A small image captioner, trained from scratch: decoder layers 6.
Rows from block 4 of the image encoder of a small image captioner, named by matrix and row number. Rows with one number belong to one neuron. Each number is 200 + 40 x the weight over its row's rms, rounded and kept within 0 to 999. All counts start at 0.
After each neuron's rows are labels from the 100 images, of 14848, where the neuron reaches its highest value: "top examples" is what is common among them. Only what is clearly more common there than usual is listed. The data: photos with spoken descriptions (Open Images, Localized Narratives). In brackets: how many of the 100.
# fc1: MLP up (encoder.blocks.4.mlp.fc1.weight, 768x192), inputs 0-191
# fc2: MLP down (encoder.blocks.4.mlp.fc2.weight, 192x768, transposed), outputs 0-191

fc1.329,200,288,200,180,255,188,200,256,200,177,261,142,231,200,200,191,108,200,200,281,200,243,240,260,200,200,164,200,151,200,224,200,200,217,271,197,156,200,175,200,218,201,217,215,200,125,173,200,200,296,153,174,200,200,157,200,148,200,200,232,225,113,218,219,188,203,200,200,94,200,297,200,177,160,200,207,200,160,185,200,200,200,204,235,200,331,200,123,157,344,180,200,200,200,200,200,157,200,205,129,180,154,325,209,200,200,170,152,189,200,200,205,176,200,200,169,258,151,182,169,200,262,200,200,288,200,200,125,200,313,200,121,200,200,207,200,200,200,201,98,200,256,265,243,200,199,200,221,200,258,200,200,272,200,200,200,204,200,200,200,200,200,207,307,200,215,267,167,278,200,200,208,200,200,200,200,200,280,200,200,180,190,200,200,200,105,200,180,230,200,231,200
fc2.329,200,200,200,134,198,163,200,261,200,252,248,217,266,200,200,214,200,80,200,200,148,99,200,200,179,156,200,319,226,252,250,214,191,200,200,200,200,178,200,200,200,200,179,200,200,328,85,288,240,208,200,200,200,200,200,200,200,200,200,200,200,248,200,200,185,232,200,200,148,236,200,200,284,200,118,200,200,232,200,200,242,200,200,200,200,200,200,200,200,200,200,200,200,117,329,161,200,230,281,200,253,200,213,103,235,224,200,200,200,268,200,200,200,168,253,200,146,185,200,200,236,242,179,200,200,175,200,182,200,211,200,182,184,200,197,291,236,200,170,149,200,200,257,200,240,200,234,216,185,181,45,200,200,198,190,200,200,85,103,209,200,200,301,200,213,200,189,200,200,200,198,186,200,303,125,177,200,200,200,200,168,200,295,200,159,208,200,200,200,200,200,136
top examples: text has "trees" (65)

fc1.443,200,170,211,200,200,234,191,200,200,177,93,162,229,235,233,234,187,199,211,200,144,232,210,200,230,200,283,200,200,200,200,104,183,200,311,186,213,290,205,115,200,110,200,200,200,265,200,152,200,135,200,200,200,194,184,200,136,130,225,180,314,220,200,200,202,239,200,200,200,266,200,200,200,207,202,124,177,125,200,257,215,200,200,201,277,203,200,231,207,208,200,200,200,200,195,115,200,200,212,200,200,200,238,322,200,224,187,196,176,110,215,153,241,129,306,113,200,179,200,200,200,199,135,200,200,200,261,200,200,173,200,231,200,200,131,200,230,143,200,219,207,208,200,200,192,242,212,200,196,200,171,200,215,188,182,274,166,134,163,200,194,200,200,200,200,200,154,200,200,200,54,237,234,76,253,200,250,150,182,200,229,200,194,123,155,91,203,200,200,200,200,200
fc2.443,200,200,192,200,206,214,200,216,123,200,259,194,133,103,139,200,209,200,200,200,252,203,237,155,208,300,200,200,200,172,198,200,200,200,265,113,200,179,167,200,249,200,200,289,158,151,167,200,200,200,174,195,200,337,237,178,200,200,200,107,200,241,200,172,243,200,200,296,132,302,200,175,141,200,200,200,208,200,200,200,182,200,200,241,200,200,277,156,200,200,200,200,190,134,304,200,193,133,231,200,200,200,200,200,200,239,200,200,193,200,200,185,226,200,307,225,282,200,275,182,207,200,168,200,254,200,218,200,200,264,200,200,218,284,220,200,141,117,200,200,200,200,200,130,200,190,200,200,287,200,200,228,190,200,267,200,200,141,200,200,267,200,117,164,200,220,226,156,200,200,91,261,218,200,200,200,249,200,202,139,142,200,247,200,99,200,285,134,200,200,200,200
top examples: text has "trees" (63); text has "building" (25)

fc1.316,163,230,247,200,241,200,200,200,135,200,173,200,269,200,169,151,200,220,200,200,283,187,104,208,200,190,323,200,290,200,325,200,200,200,200,200,230,162,200,216,136,284,200,200,200,98,200,186,123,117,131,152,200,153,255,89,200,200,229,200,237,200,106,200,239,214,175,200,200,212,190,200,200,200,200,167,177,234,200,200,200,200,115,187,200,168,26,200,83,200,133,168,200,251,149,200,185,247,228,200,200,207,200,200,200,200,215,123,200,200,200,218,142,213,174,200,204,197,200,195,272,200,200,200,197,185,164,200,204,190,200,200,200,200,144,228,200,239,200,261,191,205,200,235,177,200,206,223,200,200,200,200,193,226,200,200,200,200,195,200,200,263,241,241,191,163,200,200,200,130,200,200,200,208,200,200,200,192,150,152,162,200,200,360,104,200,223,194,200,200,155,227
fc2.316,209,200,233,200,146,217,67,149,200,179,200,200,200,200,200,200,200,200,200,238,172,200,232,117,200,200,135,188,200,226,200,200,210,158,193,153,200,206,267,244,238,180,150,200,198,234,200,200,185,257,128,144,200,191,200,200,200,195,282,200,192,201,200,197,200,200,288,275,200,161,175,296,200,200,200,70,200,161,238,200,149,200,178,233,200,200,258,200,300,200,200,200,200,200,200,132,200,224,200,200,200,200,175,200,228,200,276,200,232,104,237,200,200,117,210,200,200,118,200,149,200,137,139,245,222,200,251,142,232,200,185,187,200,197,200,200,200,200,150,200,288,259,200,244,274,200,200,200,200,159,200,200,200,181,200,271,151,200,23,207,200,200,243,289,200,313,148,200,281,200,168,200,200,200,253,235,200,200,173,215,200,248,252,200,200,150,200,200,139,200,222,200
top examples: text has "trees" (56)

fc1.659,200,187,200,200,200,200,200,200,200,200,232,156,200,200,200,106,200,57,243,200,200,200,133,200,277,200,185,217,200,333,200,168,103,200,200,184,200,159,200,200,154,290,200,200,200,200,200,200,200,200,200,200,200,200,200,188,142,312,200,150,200,150,200,208,190,200,160,200,200,200,246,157,200,159,263,178,202,107,200,200,274,200,182,214,200,200,185,200,218,200,171,200,200,200,145,200,164,127,224,200,200,200,200,216,251,200,173,200,200,165,200,200,169,251,127,200,200,210,243,100,200,200,162,200,331,236,225,200,251,200,197,200,200,200,200,133,200,217,200,200,113,200,164,200,200,286,160,223,189,200,200,234,155,234,200,200,200,22,153,200,86,200,200,200,200,185,200,131,251,200,200,139,200,189,216,183,200,147,200,200,200,200,200,200,200,296,200,321,200,200,200,200
fc2.659,197,200,324,188,186,201,200,200,200,200,207,205,272,200,200,267,145,244,246,200,257,136,200,200,200,200,200,218,200,182,189,209,200,200,200,207,200,113,200,200,200,270,200,200,215,200,200,61,217,200,200,200,200,200,200,180,206,57,200,200,200,246,135,174,200,307,200,200,200,217,168,200,200,200,157,200,200,182,200,200,255,200,150,204,200,200,200,246,200,124,257,145,287,227,200,163,280,247,200,231,200,200,200,200,242,196,200,194,140,230,200,153,200,200,315,200,200,200,200,166,200,200,185,116,200,256,170,200,223,195,200,200,200,198,200,200,283,200,156,224,204,192,200,200,200,200,326,102,157,200,200,200,200,200,200,199,138,28,292,200,183,137,227,200,235,200,236,200,200,191,223,176,200,209,175,226,275,107,200,163,200,173,200,171,184,206,163,112,200,200,157,184
top examples: text has "chairs" (27); text has "lights" (25)

fc1.767,245,200,192,209,200,200,198,257,200,154,200,200,200,210,200,200,138,200,200,245,269,200,200,200,210,200,196,200,200,168,184,214,200,149,200,200,133,255,180,247,200,150,200,162,200,200,244,200,226,200,161,200,248,186,243,200,200,200,158,274,200,224,131,200,218,200,210,260,156,253,197,200,237,249,281,204,275,303,154,200,160,261,94,200,142,200,229,111,200,209,200,316,200,200,200,214,200,212,233,177,265,200,227,200,137,173,200,217,230,200,301,230,223,150,200,200,239,200,200,171,145,212,36,200,200,188,38,136,200,184,200,200,200,200,200,196,200,200,196,290,202,199,200,188,146,200,180,200,288,270,162,219,200,200,261,200,241,108,213,200,190,209,203,132,200,260,200,200,198,200,146,200,160,322,200,233,200,150,200,198,213,200,196,200,200,200,271,250,200,178,200,200
fc2.767,200,196,134,200,200,200,200,222,168,200,200,208,247,200,200,230,200,243,186,313,210,200,230,223,232,200,162,200,204,237,158,163,166,193,200,235,200,172,141,173,200,284,200,169,200,200,200,200,112,200,181,232,436,246,272,200,200,165,200,200,160,98,200,200,258,200,200,200,146,200,235,200,200,247,200,158,200,200,169,200,212,200,200,200,242,200,318,138,214,200,200,202,200,79,194,200,240,200,239,200,273,224,178,181,200,200,200,200,200,208,115,200,291,200,200,200,266,200,200,223,200,171,166,345,200,209,153,167,250,200,200,207,200,199,200,136,179,340,225,200,138,200,161,133,220,172,197,200,147,178,244,200,269,222,200,228,200,200,200,184,200,200,200,108,173,200,200,200,200,223,171,230,199,200,200,200,200,200,123,200,200,200,236,200,200,200,202,237,183,200,213,200
top examples: text has "woman" (34)

fc1.400,256,200,198,97,214,200,200,200,200,181,200,186,200,243,188,200,93,210,238,261,249,200,200,267,264,200,246,205,137,200,200,241,186,200,317,200,281,200,172,200,200,113,200,206,200,200,200,200,231,332,167,171,200,189,262,213,200,200,200,184,174,200,58,103,179,194,226,200,207,200,200,210,77,137,200,332,184,200,200,200,200,200,185,200,168,200,238,248,200,200,244,200,164,200,200,140,167,200,195,182,196,200,200,200,251,200,200,200,149,277,214,142,200,195,236,200,200,200,139,247,184,200,200,200,156,200,200,182,223,200,184,171,283,200,201,200,92,232,200,148,200,176,200,170,200,162,200,186,199,200,200,200,191,204,275,261,122,282,200,185,171,200,215,274,241,168,200,200,200,200,200,251,200,200,174,200,200,200,239,77,200,200,200,200,252,200,132,200,200,115,182,160
fc2.400,138,200,196,200,200,200,112,200,200,200,200,200,154,143,138,282,147,159,160,142,213,200,200,129,154,152,142,200,179,200,200,200,145,198,200,167,166,243,200,200,200,199,71,200,193,200,200,200,200,215,188,206,200,200,200,201,223,200,227,200,168,128,200,167,200,256,200,200,202,200,177,200,214,109,200,225,200,200,200,199,200,221,200,200,139,235,200,183,200,261,110,200,200,90,200,294,200,200,153,141,200,200,162,217,200,215,301,200,200,207,200,115,200,185,278,112,137,200,118,227,200,149,377,200,215,142,200,200,110,200,209,206,246,200,180,217,270,200,212,200,200,200,200,209,200,101,200,200,200,200,172,126,234,110,200,200,150,200,126,238,200,200,200,200,205,200,200,130,239,198,209,220,200,316,200,204,181,177,200,196,200,200,200,214,156,250,200,200,200,163,121,200
top examples: text has "trees" (58); text has "grass" (29)

fc1.227,169,200,200,147,200,182,182,200,213,200,206,200,152,200,312,200,200,200,200,200,198,217,185,200,200,200,200,262,221,200,200,200,246,193,200,200,244,200,200,103,251,184,173,162,315,200,248,200,238,130,200,222,200,200,200,217,200,310,200,192,192,187,93,200,200,200,200,57,208,185,143,194,200,236,200,203,200,84,153,200,250,230,227,211,200,176,288,200,200,200,200,181,127,210,309,286,251,226,200,183,222,262,200,200,200,200,200,200,256,183,177,200,200,117,261,200,263,200,200,150,168,200,200,247,200,200,224,29,200,200,221,200,200,200,259,182,191,230,200,133,184,200,200,200,160,103,200,184,142,104,192,200,204,200,200,200,277,200,166,303,200,270,190,160,119,200,200,200,200,243,176,160,200,200,226,200,253,200,228,176,200,200,206,200,200,193,200,199,204,253,200,233
fc2.227,200,200,200,181,257,200,200,200,200,200,200,200,200,303,72,200,154,230,299,166,200,170,247,200,200,200,200,200,200,200,200,298,162,167,268,200,200,200,130,238,200,200,200,198,200,181,200,159,200,209,284,200,200,178,200,189,113,200,200,175,100,200,200,249,226,162,200,200,215,200,200,172,200,250,200,215,190,200,137,248,200,202,200,187,200,192,299,200,227,200,200,200,200,200,203,130,222,200,232,200,165,252,200,119,200,200,200,200,200,200,276,200,200,272,129,302,179,200,279,144,255,143,232,200,200,154,200,180,201,200,200,200,206,136,200,158,171,149,358,200,200,219,200,118,200,305,191,216,204,200,267,294,247,212,147,244,194,203,200,200,200,252,177,200,200,200,200,200,183,200,203,172,200,200,173,227,200,200,220,261,115,141,184,211,90,200,132,105,200,183,200,200
top examples: text has "table" (30)

fc1.233,196,200,169,200,220,140,200,200,200,138,200,187,184,200,265,195,200,202,221,200,131,200,200,187,82,125,200,200,245,200,199,258,228,200,124,200,215,174,139,169,200,194,200,200,229,200,200,200,200,130,137,200,233,196,200,189,294,183,262,200,200,200,200,186,200,176,200,200,199,200,93,223,200,200,228,200,263,200,330,122,177,240,252,291,233,200,200,127,200,200,181,200,200,179,254,206,200,200,206,171,202,200,99,196,200,200,239,281,200,200,200,243,200,200,208,200,200,200,312,200,79,202,198,212,160,200,200,200,262,200,200,200,200,200,166,200,198,317,209,224,186,115,200,197,200,200,124,200,200,299,124,191,165,162,149,259,200,191,200,196,200,176,194,216,200,200,200,162,136,200,356,169,252,221,200,198,188,200,167,200,200,200,200,200,205,105,200,200,168,200,128,273
fc2.233,200,210,161,200,324,200,200,200,265,200,200,147,256,163,174,200,200,200,197,258,200,142,200,200,200,222,200,133,203,260,127,257,200,175,209,220,200,128,135,173,204,224,200,121,216,200,352,303,107,200,200,209,200,101,200,170,200,200,200,200,200,242,251,181,131,200,200,200,200,200,195,191,268,237,200,200,283,200,200,184,200,231,200,159,200,200,200,185,200,195,249,200,223,200,200,200,127,200,193,200,200,200,200,121,120,206,200,134,200,200,200,200,252,237,200,200,200,195,170,215,200,81,217,200,200,200,200,200,256,200,200,151,200,284,260,99,270,200,200,220,197,269,245,190,200,187,200,200,176,200,200,200,200,200,219,200,88,200,144,200,182,200,200,224,190,109,200,145,321,182,272,170,227,200,153,200,200,226,195,145,224,193,201,200,111,220,235,200,200,128,200,233
top examples: text has "woman" (29)