python train.py --encoder_arch="convnext" --model="image captioner" --dataset="photos with spoken descriptions (Open Images, Localized Narratives)" --train_examples=203450 --image_size=64 --crop_scale_min=1 --horizontal_flip=true --translate=0.12 --tokenizer="word" --vocab_size=4585 --encoder_isotropic=true --encoder_norm="rmsnorm" --encoder_activation="relu" --encoder_mlp_ratio=4 --encoder_inner_norm=false --encoder_moe="top_k" --encoder_num_experts=32 --encoder_moe_every=2 --encoder_expert_mlp_ratio=2 --encoder_experts_per_token=2 --encoder_shared_expert=false --encoder_patch_size=[4, 4] --encoder_conv_stem=false --encoder_layers=8 --encoder_width=192 --encoder_kernel_size=7 --fusion="cross_attention" --decoder_width=256 --decoder_layers=6 --decoder_norm="layernorm" --decoder_norm_position="sandwich" --decoder_activation="quick_gelu" --decoder_mlp_ratio=4 --decoder_head_dim=64 --decoder_fused_qkv=false --decoder_bias="none" --decoder_qk_norm=false --decoder_layer_scale_init=0.1 --decoder_parallel_block=false --decoder_inner_norm=false --decoder_positions="learned" --decoder_cross_attention_every=2 --decoder_tie_embeddings=true --residual_init="none" --optimizer="soap" --beta2=0.99 --lr=0.0022 --beta1=0.9 --shampoo_beta=0.99 --eps=1e-08 --precondition_frequency=16 --max_precond_dim=1024 --one_sided=false --adamw_lr_other_params=0.00089 --ema_decay=0.995 --magnitude_pruning=0.5 --steps=9900 --batch_size=256 --epochs=12.5 --lr_schedule="constant" --warmup_steps=290 --weight_decay=0.3 --adamw_weight_decay_other_params=0
Rows from expert 15 of block 5 of the image encoder, named by matrix and row number. Rows with one number belong to one neuron. Each number is 500 + 50 x the weight over its row's rms, rounded and kept within 0 to 999. All counts start at 0. Numbers have three digits each. After the name is the row's rms in percent of the matrix's.
# up: expert up (encoder.blocks.5.mlp.up, 32x384x192), inputs 0-191
# down: expert down (encoder.blocks.5.mlp.down, 32x192x384, transposed), outputs 0-191
up.349 113:514500478500522546518492500456500557500500500378422401446367370605500500500500498500500394500459662500488500500500556440466646526500500500500500444515500500454456500500500500438500472500500593500493500598570612512505500500618568422500497500500502510500500500467500500610399500500547607500500497511538502425499500500544511444481419575500527463401500529639444500500462500504403569500500433499424432500500500539500590476500500512471585398500504500541500420509489486500557538500500500526491500569500508507605407500571500500583451500500435531417524548424516500500443373506500500500
down.349 104:500522493500500370479403500429531500544447527507500502500500494500552500500513500500500602543500500500550500509500393398500508477473500500565552500381500549519500500514500500576526477510500505469465500651552429469410500435500500500500500468500500502476500500500500317511502480525500500500500506500588520487500602441500429500500598381500500452500382500500411500500435517500512613500500456500298457580500514500552500502467500482616650494500500500515464500500499564500502500513505500500518604500500500601446526462500500441500500500500623419437515399636509423544500497514500500427
up.350 083:500500490500500500500561500474494500500500500500500604462500435500547511546507500321500530500541451386399500500471500446331500500500485500500512500528339568527500498478500411500380434513395496425500586576530500414500500402499500364453500518518500500480489446500500481528624489500500500562500456549500500500503500603500500395501465500525611396500418580588534506500500494390500530500526524500471500500460500500468608500518500548577500562466500500565493570500500500491500500500500407523500420485578500500500610468469565431500500500479406500597532500477500390500436452500500500500
down.350 089:502415500500500543389500500485477450563500449387500558559500476500359420384456501543470500500500473500599463500451500520500500500500500461500500409500496500500529500522464681500500500500540500569500468500535683500500500500500500500381637542500500500500500500556500500500500500500563500488500622422500399500454638500378506525557500480405500500500500369459469500560500500458471516500500500509635500500500520485433484518580500500475500500500500500558475500496500391500490500500426551489513437500500500500500500508498500500639500610500500500500358580500500500500500596500576483521
up.351 102:500528376500494500422500500500500500480476500500583500500538480500515500500501500500500530402532500404510500454493559495379555400577494525500500500500500500500500381427570538500500500461500560500495400500483653500500250436500500500500500484500435500553500500630477351500500437500521500572556500500476500603500465500500475566500500500538500541455599500500563563500500500500500444500500500366500550439528500473500507498316503500500617593500500419415500500500466500479500500500500440414379500588453500500447446500500471500567500500500500500500479500500573466491500500500500500540
down.351 094:520500469561498500523500500500466500500471500500500557424500556525703431500500500500475570510584500447510530500500552558529500500500500500396500500500542389500390452507500411500500500500525500608500500500500500444500500500500586593414500500527500500544471449426500540558445393469489500716422416500506500500347537690500500545493500543500500500500500467484500552464609547500500589500449459500439500584484500500500500429500500577500493415418500500474377376483532500386500550484451451500485500500500515500500557500500479500500580486495515500500396537500500500502500520500500447500
up.352 083:500500487500500500500500446500460605500416352500500500529500500500762500521500500500486462500500500500394456532500571500500607457540500582412500472500500500500500450500568500500572500500589500500568486500500500549500541500500500500380500500500500500500501500500500500556500500500461500547471500500500500500500365572500500500500500417500500436500513500407500522500500612500500500500500517500500376500491500500500509489576378500482500375487564614604500422500454484588500500453500500333568471405500506500500500438512500595500500521585575580611430500500500541500500500500381500500
down.352 102:500573566422500568500437521509500500463500500500500500486500500500550533500500489500500500499579432456500440500520471417500485444500500572424521500570505524500507523523564526500500500379409450483441500545500443358500500563500447519559483487517470514500672500500500500433500535558465635543500500649500511500500500467500500500517500475500495500500319500379463500468551549500500480500443417500380500500370512580475500645500538538508500594500607500500500500419500500494500439464363529500500440500500436424402575500500416594500500500559484500500584503500450500500500500404524531500
up.353 096:500500569500500403500500425500494499488540679500443489558462500454530636495432500500534495611500467500500534469500474500500500523500519537326500500536524590500459500500500455359500500500464439423500554500473500425390500500509545467450500631500500463641443500500500511484493500500500481500500500500500500500572500500500434500500378519500500500503500546500548461500595573500500508334473595500429500500376500600500483500500500500511618500500562500500500500460500500500449644500500500500512552500491453564428500459500481488500500461439500500500436507500500500500500534500491635662
down.353 095:500380500490500500396536672490500481449500500525534500538647500602500485500556359478549510486452507542500500500535416500424486478569533500500500383500500492526615500558450500587500467500470500500500542533500500500500500500385450500500517500500567395471530500598500497484500500492500500422398494500424510546637480599500418536508548524500557621524500493500566474500412542484551500500500500500500500534510500500609500500500500500487556511416500500500500500571500456358536500649500527466500541642451500621464500500500444500500500432500560500552500566500500500437557444500500500500
up.354 108:500500500493442500512500500467499500537500455500500547500410500611500498500500415541500496419431549500528438541563418508650500500455500460500368509515484500500528516500500500490441579406486508500459423500500446500500500576500500493500466500500500495500500500500500628467500474540626500500500439502570437412464453500500500500490587500560500477672500628466471500348500513577500500568500636566500510334500558507543503434500500500500500507461496500507500500500500423482473500517500500500500500500433500504474535658500505510500468406570500499399507500500437500404500500528661560422
down.354 097:557500500500500484649528500500500500508556500490468500500494597602500338535500443500500612545500495500522500514403459500500500500494500553500574500525500412506500490575545503500500503436643561510500496647500500512426500383456500372500500500500629485433516500500453592511526500537395491548500446500500485417500592556575439500437500500445500500459564516465500500500500546500500500522544614500431500500538527500500500551500534461500500500480500414585501507489500500500500575437500500500419500538500500500514463500500563562365500500500460648450642612500500500500614506441463490500
up.355 106:500409458581500500517466515500426511619500514500397561535500530524518500500500500527500437500443504470500500500500400500607500500500443519500500534408500572452441469500538488481500500338389500559500500500638357500500500579500642446500500419552500500500500500443416511500502500500500500500487460500500500568500469500500494522475475553500455500500500478581500491500493450427521525500504457409454480500500500500474500496494500500500544500484357500461500482628500467372500500500500500507500500506500500500707500731495493563500500500500372556465500462500500500500500500449500601500
down.355 114:500506500500500399480500500500501506500651530483500511500500500415488478508541500381500500500652553500533500500589500485500476500500447557471500453500497500500500503607500457474557500500539504440507646521491531509625500521500558500500575522532522500500500501500370589513583500500500620500500500413500474546651640563507500500500500352500413500500558500541480508500524523500493500500500500428550500486500500521500560500500593603401500500487500411489504500512500500500557500390500470497476500575404554500575517500621500500500500500500649520500439609509500500500548385559500500443
up.356 094:500558535488571428500529500538500674500500500517500462500500397500489500462387500490568500500449631627500492499500470404397389528500470609463500430500475500417504500500500534500500540485509512445542578500500500552500500537500558615464361467535500391500474507500499560500500500500500500483500639531500500500568500500500500560500500510500500500636434569500548500479500485540500500500502500579500500500581500500500535500354500500470451500672501533477500568454500449500463466500493535500372357439512505493500500562500500589464500500531541500500443509547522463500573484449506533384
down.356 097:500437500500339582492618500500570500500500500549475500500523465572500500553367564500493500500560407613626500492500467500500500500475562568612500500500487511500500500486500500574506624534500517452500461500500500500617439500595500438394449546489570523500431500631519500500500500500493500603500500500464593545460500553548500500500500605591500500500488500500500500489544487500633478500437534500500390489500432459500337504500500500408498500500593462500478500500508499555485364598476500500500500398621500500500500500641500500500500500500500409500500500500527500510489500500500477474
up.357 098:500500500513476467568500500500426525500500500500500500500500536560516644500479500500544463500571500493500498500419500223608500500500535500434424569432426500513513322500561500500500514327500504574600500373489500408500591500516500489500525500500435474554478500479500500452500500462500506500500500486478557500500500500558500428500516500500414482500480660500500462500500506561500500500500590486500387484447486346538507500518500500483500595522464514500408442434454440577500520500584500500500518500449491500522500510540532484500463500560500500499500500500548588500500467462606519500
down.357 098:500424500500500643500500432404500568500442613501506461497500500543500500625500500500454500500500494554464500500500500500500500426500500634500464500500500419500420437505500500500555433566561500534526500500617544496500494505367500500500449500500500516521584500500500500589500500500500361509500500500500504589620500408500468371500500500459556542457500500500468471511500410500399620500500457499552500500500541541500500517469500683500480500410492500500500520500483550500500414500500487500500454500424500376500500626550529500500462621500500497574500500500500385423527500634418464500
up.358 110:500500446500539612429500506500490500569596500500500500500591541500464497595500500466477500630402572500500500500435500500472609500637500452500556500500580500531500512500605500500511486490500500500550500443610500500327461579500500500500504466519500510339500529500500500500431500479500500500410397500500394643500500517500530500336500500500472500461500523500391482551500500500500500500412546500586500500568500553516512337500500557621500424500500402500500500500474551500577500500584500382467500500485500630544500500500500554478500500500500500458500500500546500526500500458500502500
down.358 104:500500500500518545500595500432558500499500521500500532631545422500563419500500364475367500500500637503540513500500484535500500500500500269500425529500494577500393500518502500507515500449500500505500455500500500497500462500500500500500475500500507458442406583488421439463500500500500563670379553559500495535500566529500500500578500500496479500649471461482458451494547500530637395500484500500500500622500500492500361500500500509500499500500410500500500477538629491500434521500623500500500500500542500481500398515500596476500500500540500500500500500521500538549500500516527589500
up.359 098:479500472500665630505500500500541500500393599500500552500500500500605500500491500500500500500529500500503553430483500500500500500487446500526500500521531432520556516472500500500515500500500500690377315500462490500500500387500535500500500500616610500532500542500500500561542425500500500588561500535500500500500432500490537500500500412500500294371452556547500500537527473488401500500500509531564578609500622443500500499564466500546500604396516500500500437500537552500500500500500500587500500500580500500500455500500422500533500557529500435500473500500500564500598436500500500500
down.359 100:500500500500589566400527500462500500496333523484500500473538500486413500500409412555442499500500539500481500348292500500500518500500500500500493605550500496560496515500347512500433500500500504616500500568500417453431500500500500448500500580500426500500329570500369506462500500533527535499500415523500500500561578552500500458449500470500393500444500418500447500478500500500423500612500488500500503505518552542500500500500500500503503612441482397500500500500567500500554432500528594500500500427596500531568500500500500464516494475500500500375540397473500557500500500500506464500
up.360 118:500500516579500500426452500409500652404510500500568465478500500579500598541549500500474500500500500500500500586417434479528500491454500429500600500525500348500553500500500500607500500531500593454448353500500587531364493500577500500500472500500500500453491500500564500500500437500500500500500621500500500489500500500512500500500444491500471597377500500541467625455504500433500459517582571478500500500621500500500500379500419500530500500500404500516493500500545448448578503500500614635509500500559500500500500432398398500539500500500500518500401386500382500500500500535500500500
down.360 109:622500542495500486500448304503500486500423500593452556500543552528501526502603500439500500500500569500479476500500500309500391563531500500509357575500546500500475500500548500398500432500500500500500500360500500500500500500500500500500500500473584500481488550618531472500500470500500621527500453500420500459513500500479435547485500500464500500500439500587552500500500500385466500500500625458517461500500545500460500537500523555500411462500555498500559509563500500500500409500520500500500433601500583403500573500484500500466333500501396608500526419500500500500500452500500586575
up.361 106:672500500519543513500500726500487500503500500500522544437500511538500611500500500447500500578500518500500417444427326500643542527500500500500500640448466500500484500500500500500541420417478500500500500500406500546632499474500532500500500431500500568471602500500504500500502500500520474500498500608517566500583375478500500500500508500500522500637473500500614500516441570512500500500500484570569548500500500453500427500500524542672500420500500527500500512498483500500524499571550504500500618431395493483500500500500500498432500500514500500500377492500500550572500500503500500450
down.361 117:584404487500500500540500430500500592500500500511593472351500500480500472500500500500491500500521486422500522520572500289500500390485500500500556500479500544586510480500500577521500500500500500500547500500498532500500500500500559500531527253473500416491492500500499500500500500418451500500501500500565408500527500434500489500500435500505448553500500500500633500500500552470345497559500553500511591485471574483567500500455510500501383521500500500386470668450508535500500500500678500500500500500500473543567500500500518458493426500500500461500591604523500500500485541500596510500
up.362 083:368500529500500500500500519500500500500549500500500500472500597500500507479500500500500568493500500628494500500512500399500500500539512498500500500539551500418500565537422500372462325402500500602500500500500500500504500500500480500500500493549388461500500500574467533500468648461396500500500571548500500618488500437546500500500527500500500540500449500500500512394511444500500500500500500500500464636500500500634500677417514586500500500500500569500358526500491500500606500512500554575500395500420500500500511500500489500500500500431477500500667500500500419500500567546500346500
down.362 069:500500500500489500504296500500500500615500500500500500500500500440500500500500500500475452565500500324590500378422500514500534373500346509434553460500500500426500500557474500500500500500500500500500537500500497500500631500472562635500497500500500500596500500500500500500500500588500500500500460445559500500500500500500500580500500500500500500500500449488500486475500500500724505500548500500439500463500450620500500556500500500500500500538437571500500500500500510500500500500500500540500500478445500532329500500500488457506517500448500500361289500500646500546500500500500500555
up.363 071:483590573500500500496428500554500568500500500500495450500500500500509444500500500317489500509500383341500500500500500495451500500408427562500500500500500578500548545585500500500500500544500500563384500500500500580551440500496500500541500380582500500500536500299473500500500500635547600459500500603585500500446500535449500580500652500500500500448495500411440468478504533500500500549500315601500500452417492500490412500500500403500500500500458500500500500381500605500500500517500500500500500490447561500500500449592462500500486500474500500500500432511477500500454445472500438530
down.363 080:500559435586500500500398500500463500509521500500552391403500392500604578500500584452495500380500500482468500553527500500500532482480574489500507516500416541513500578500500500452382373500384500500411523507473490530500500510500531412400500409500431570500500500406452500443500470473586500500427500382500495517534527543387500500498500380500500565500548500446500486509336508500480500500500500510500500475399500500513506585536436500500500500530522529500500500445442500500500500520331500519500500480500532519500439500319500500447558476549566410579517532522500500500500505420500592500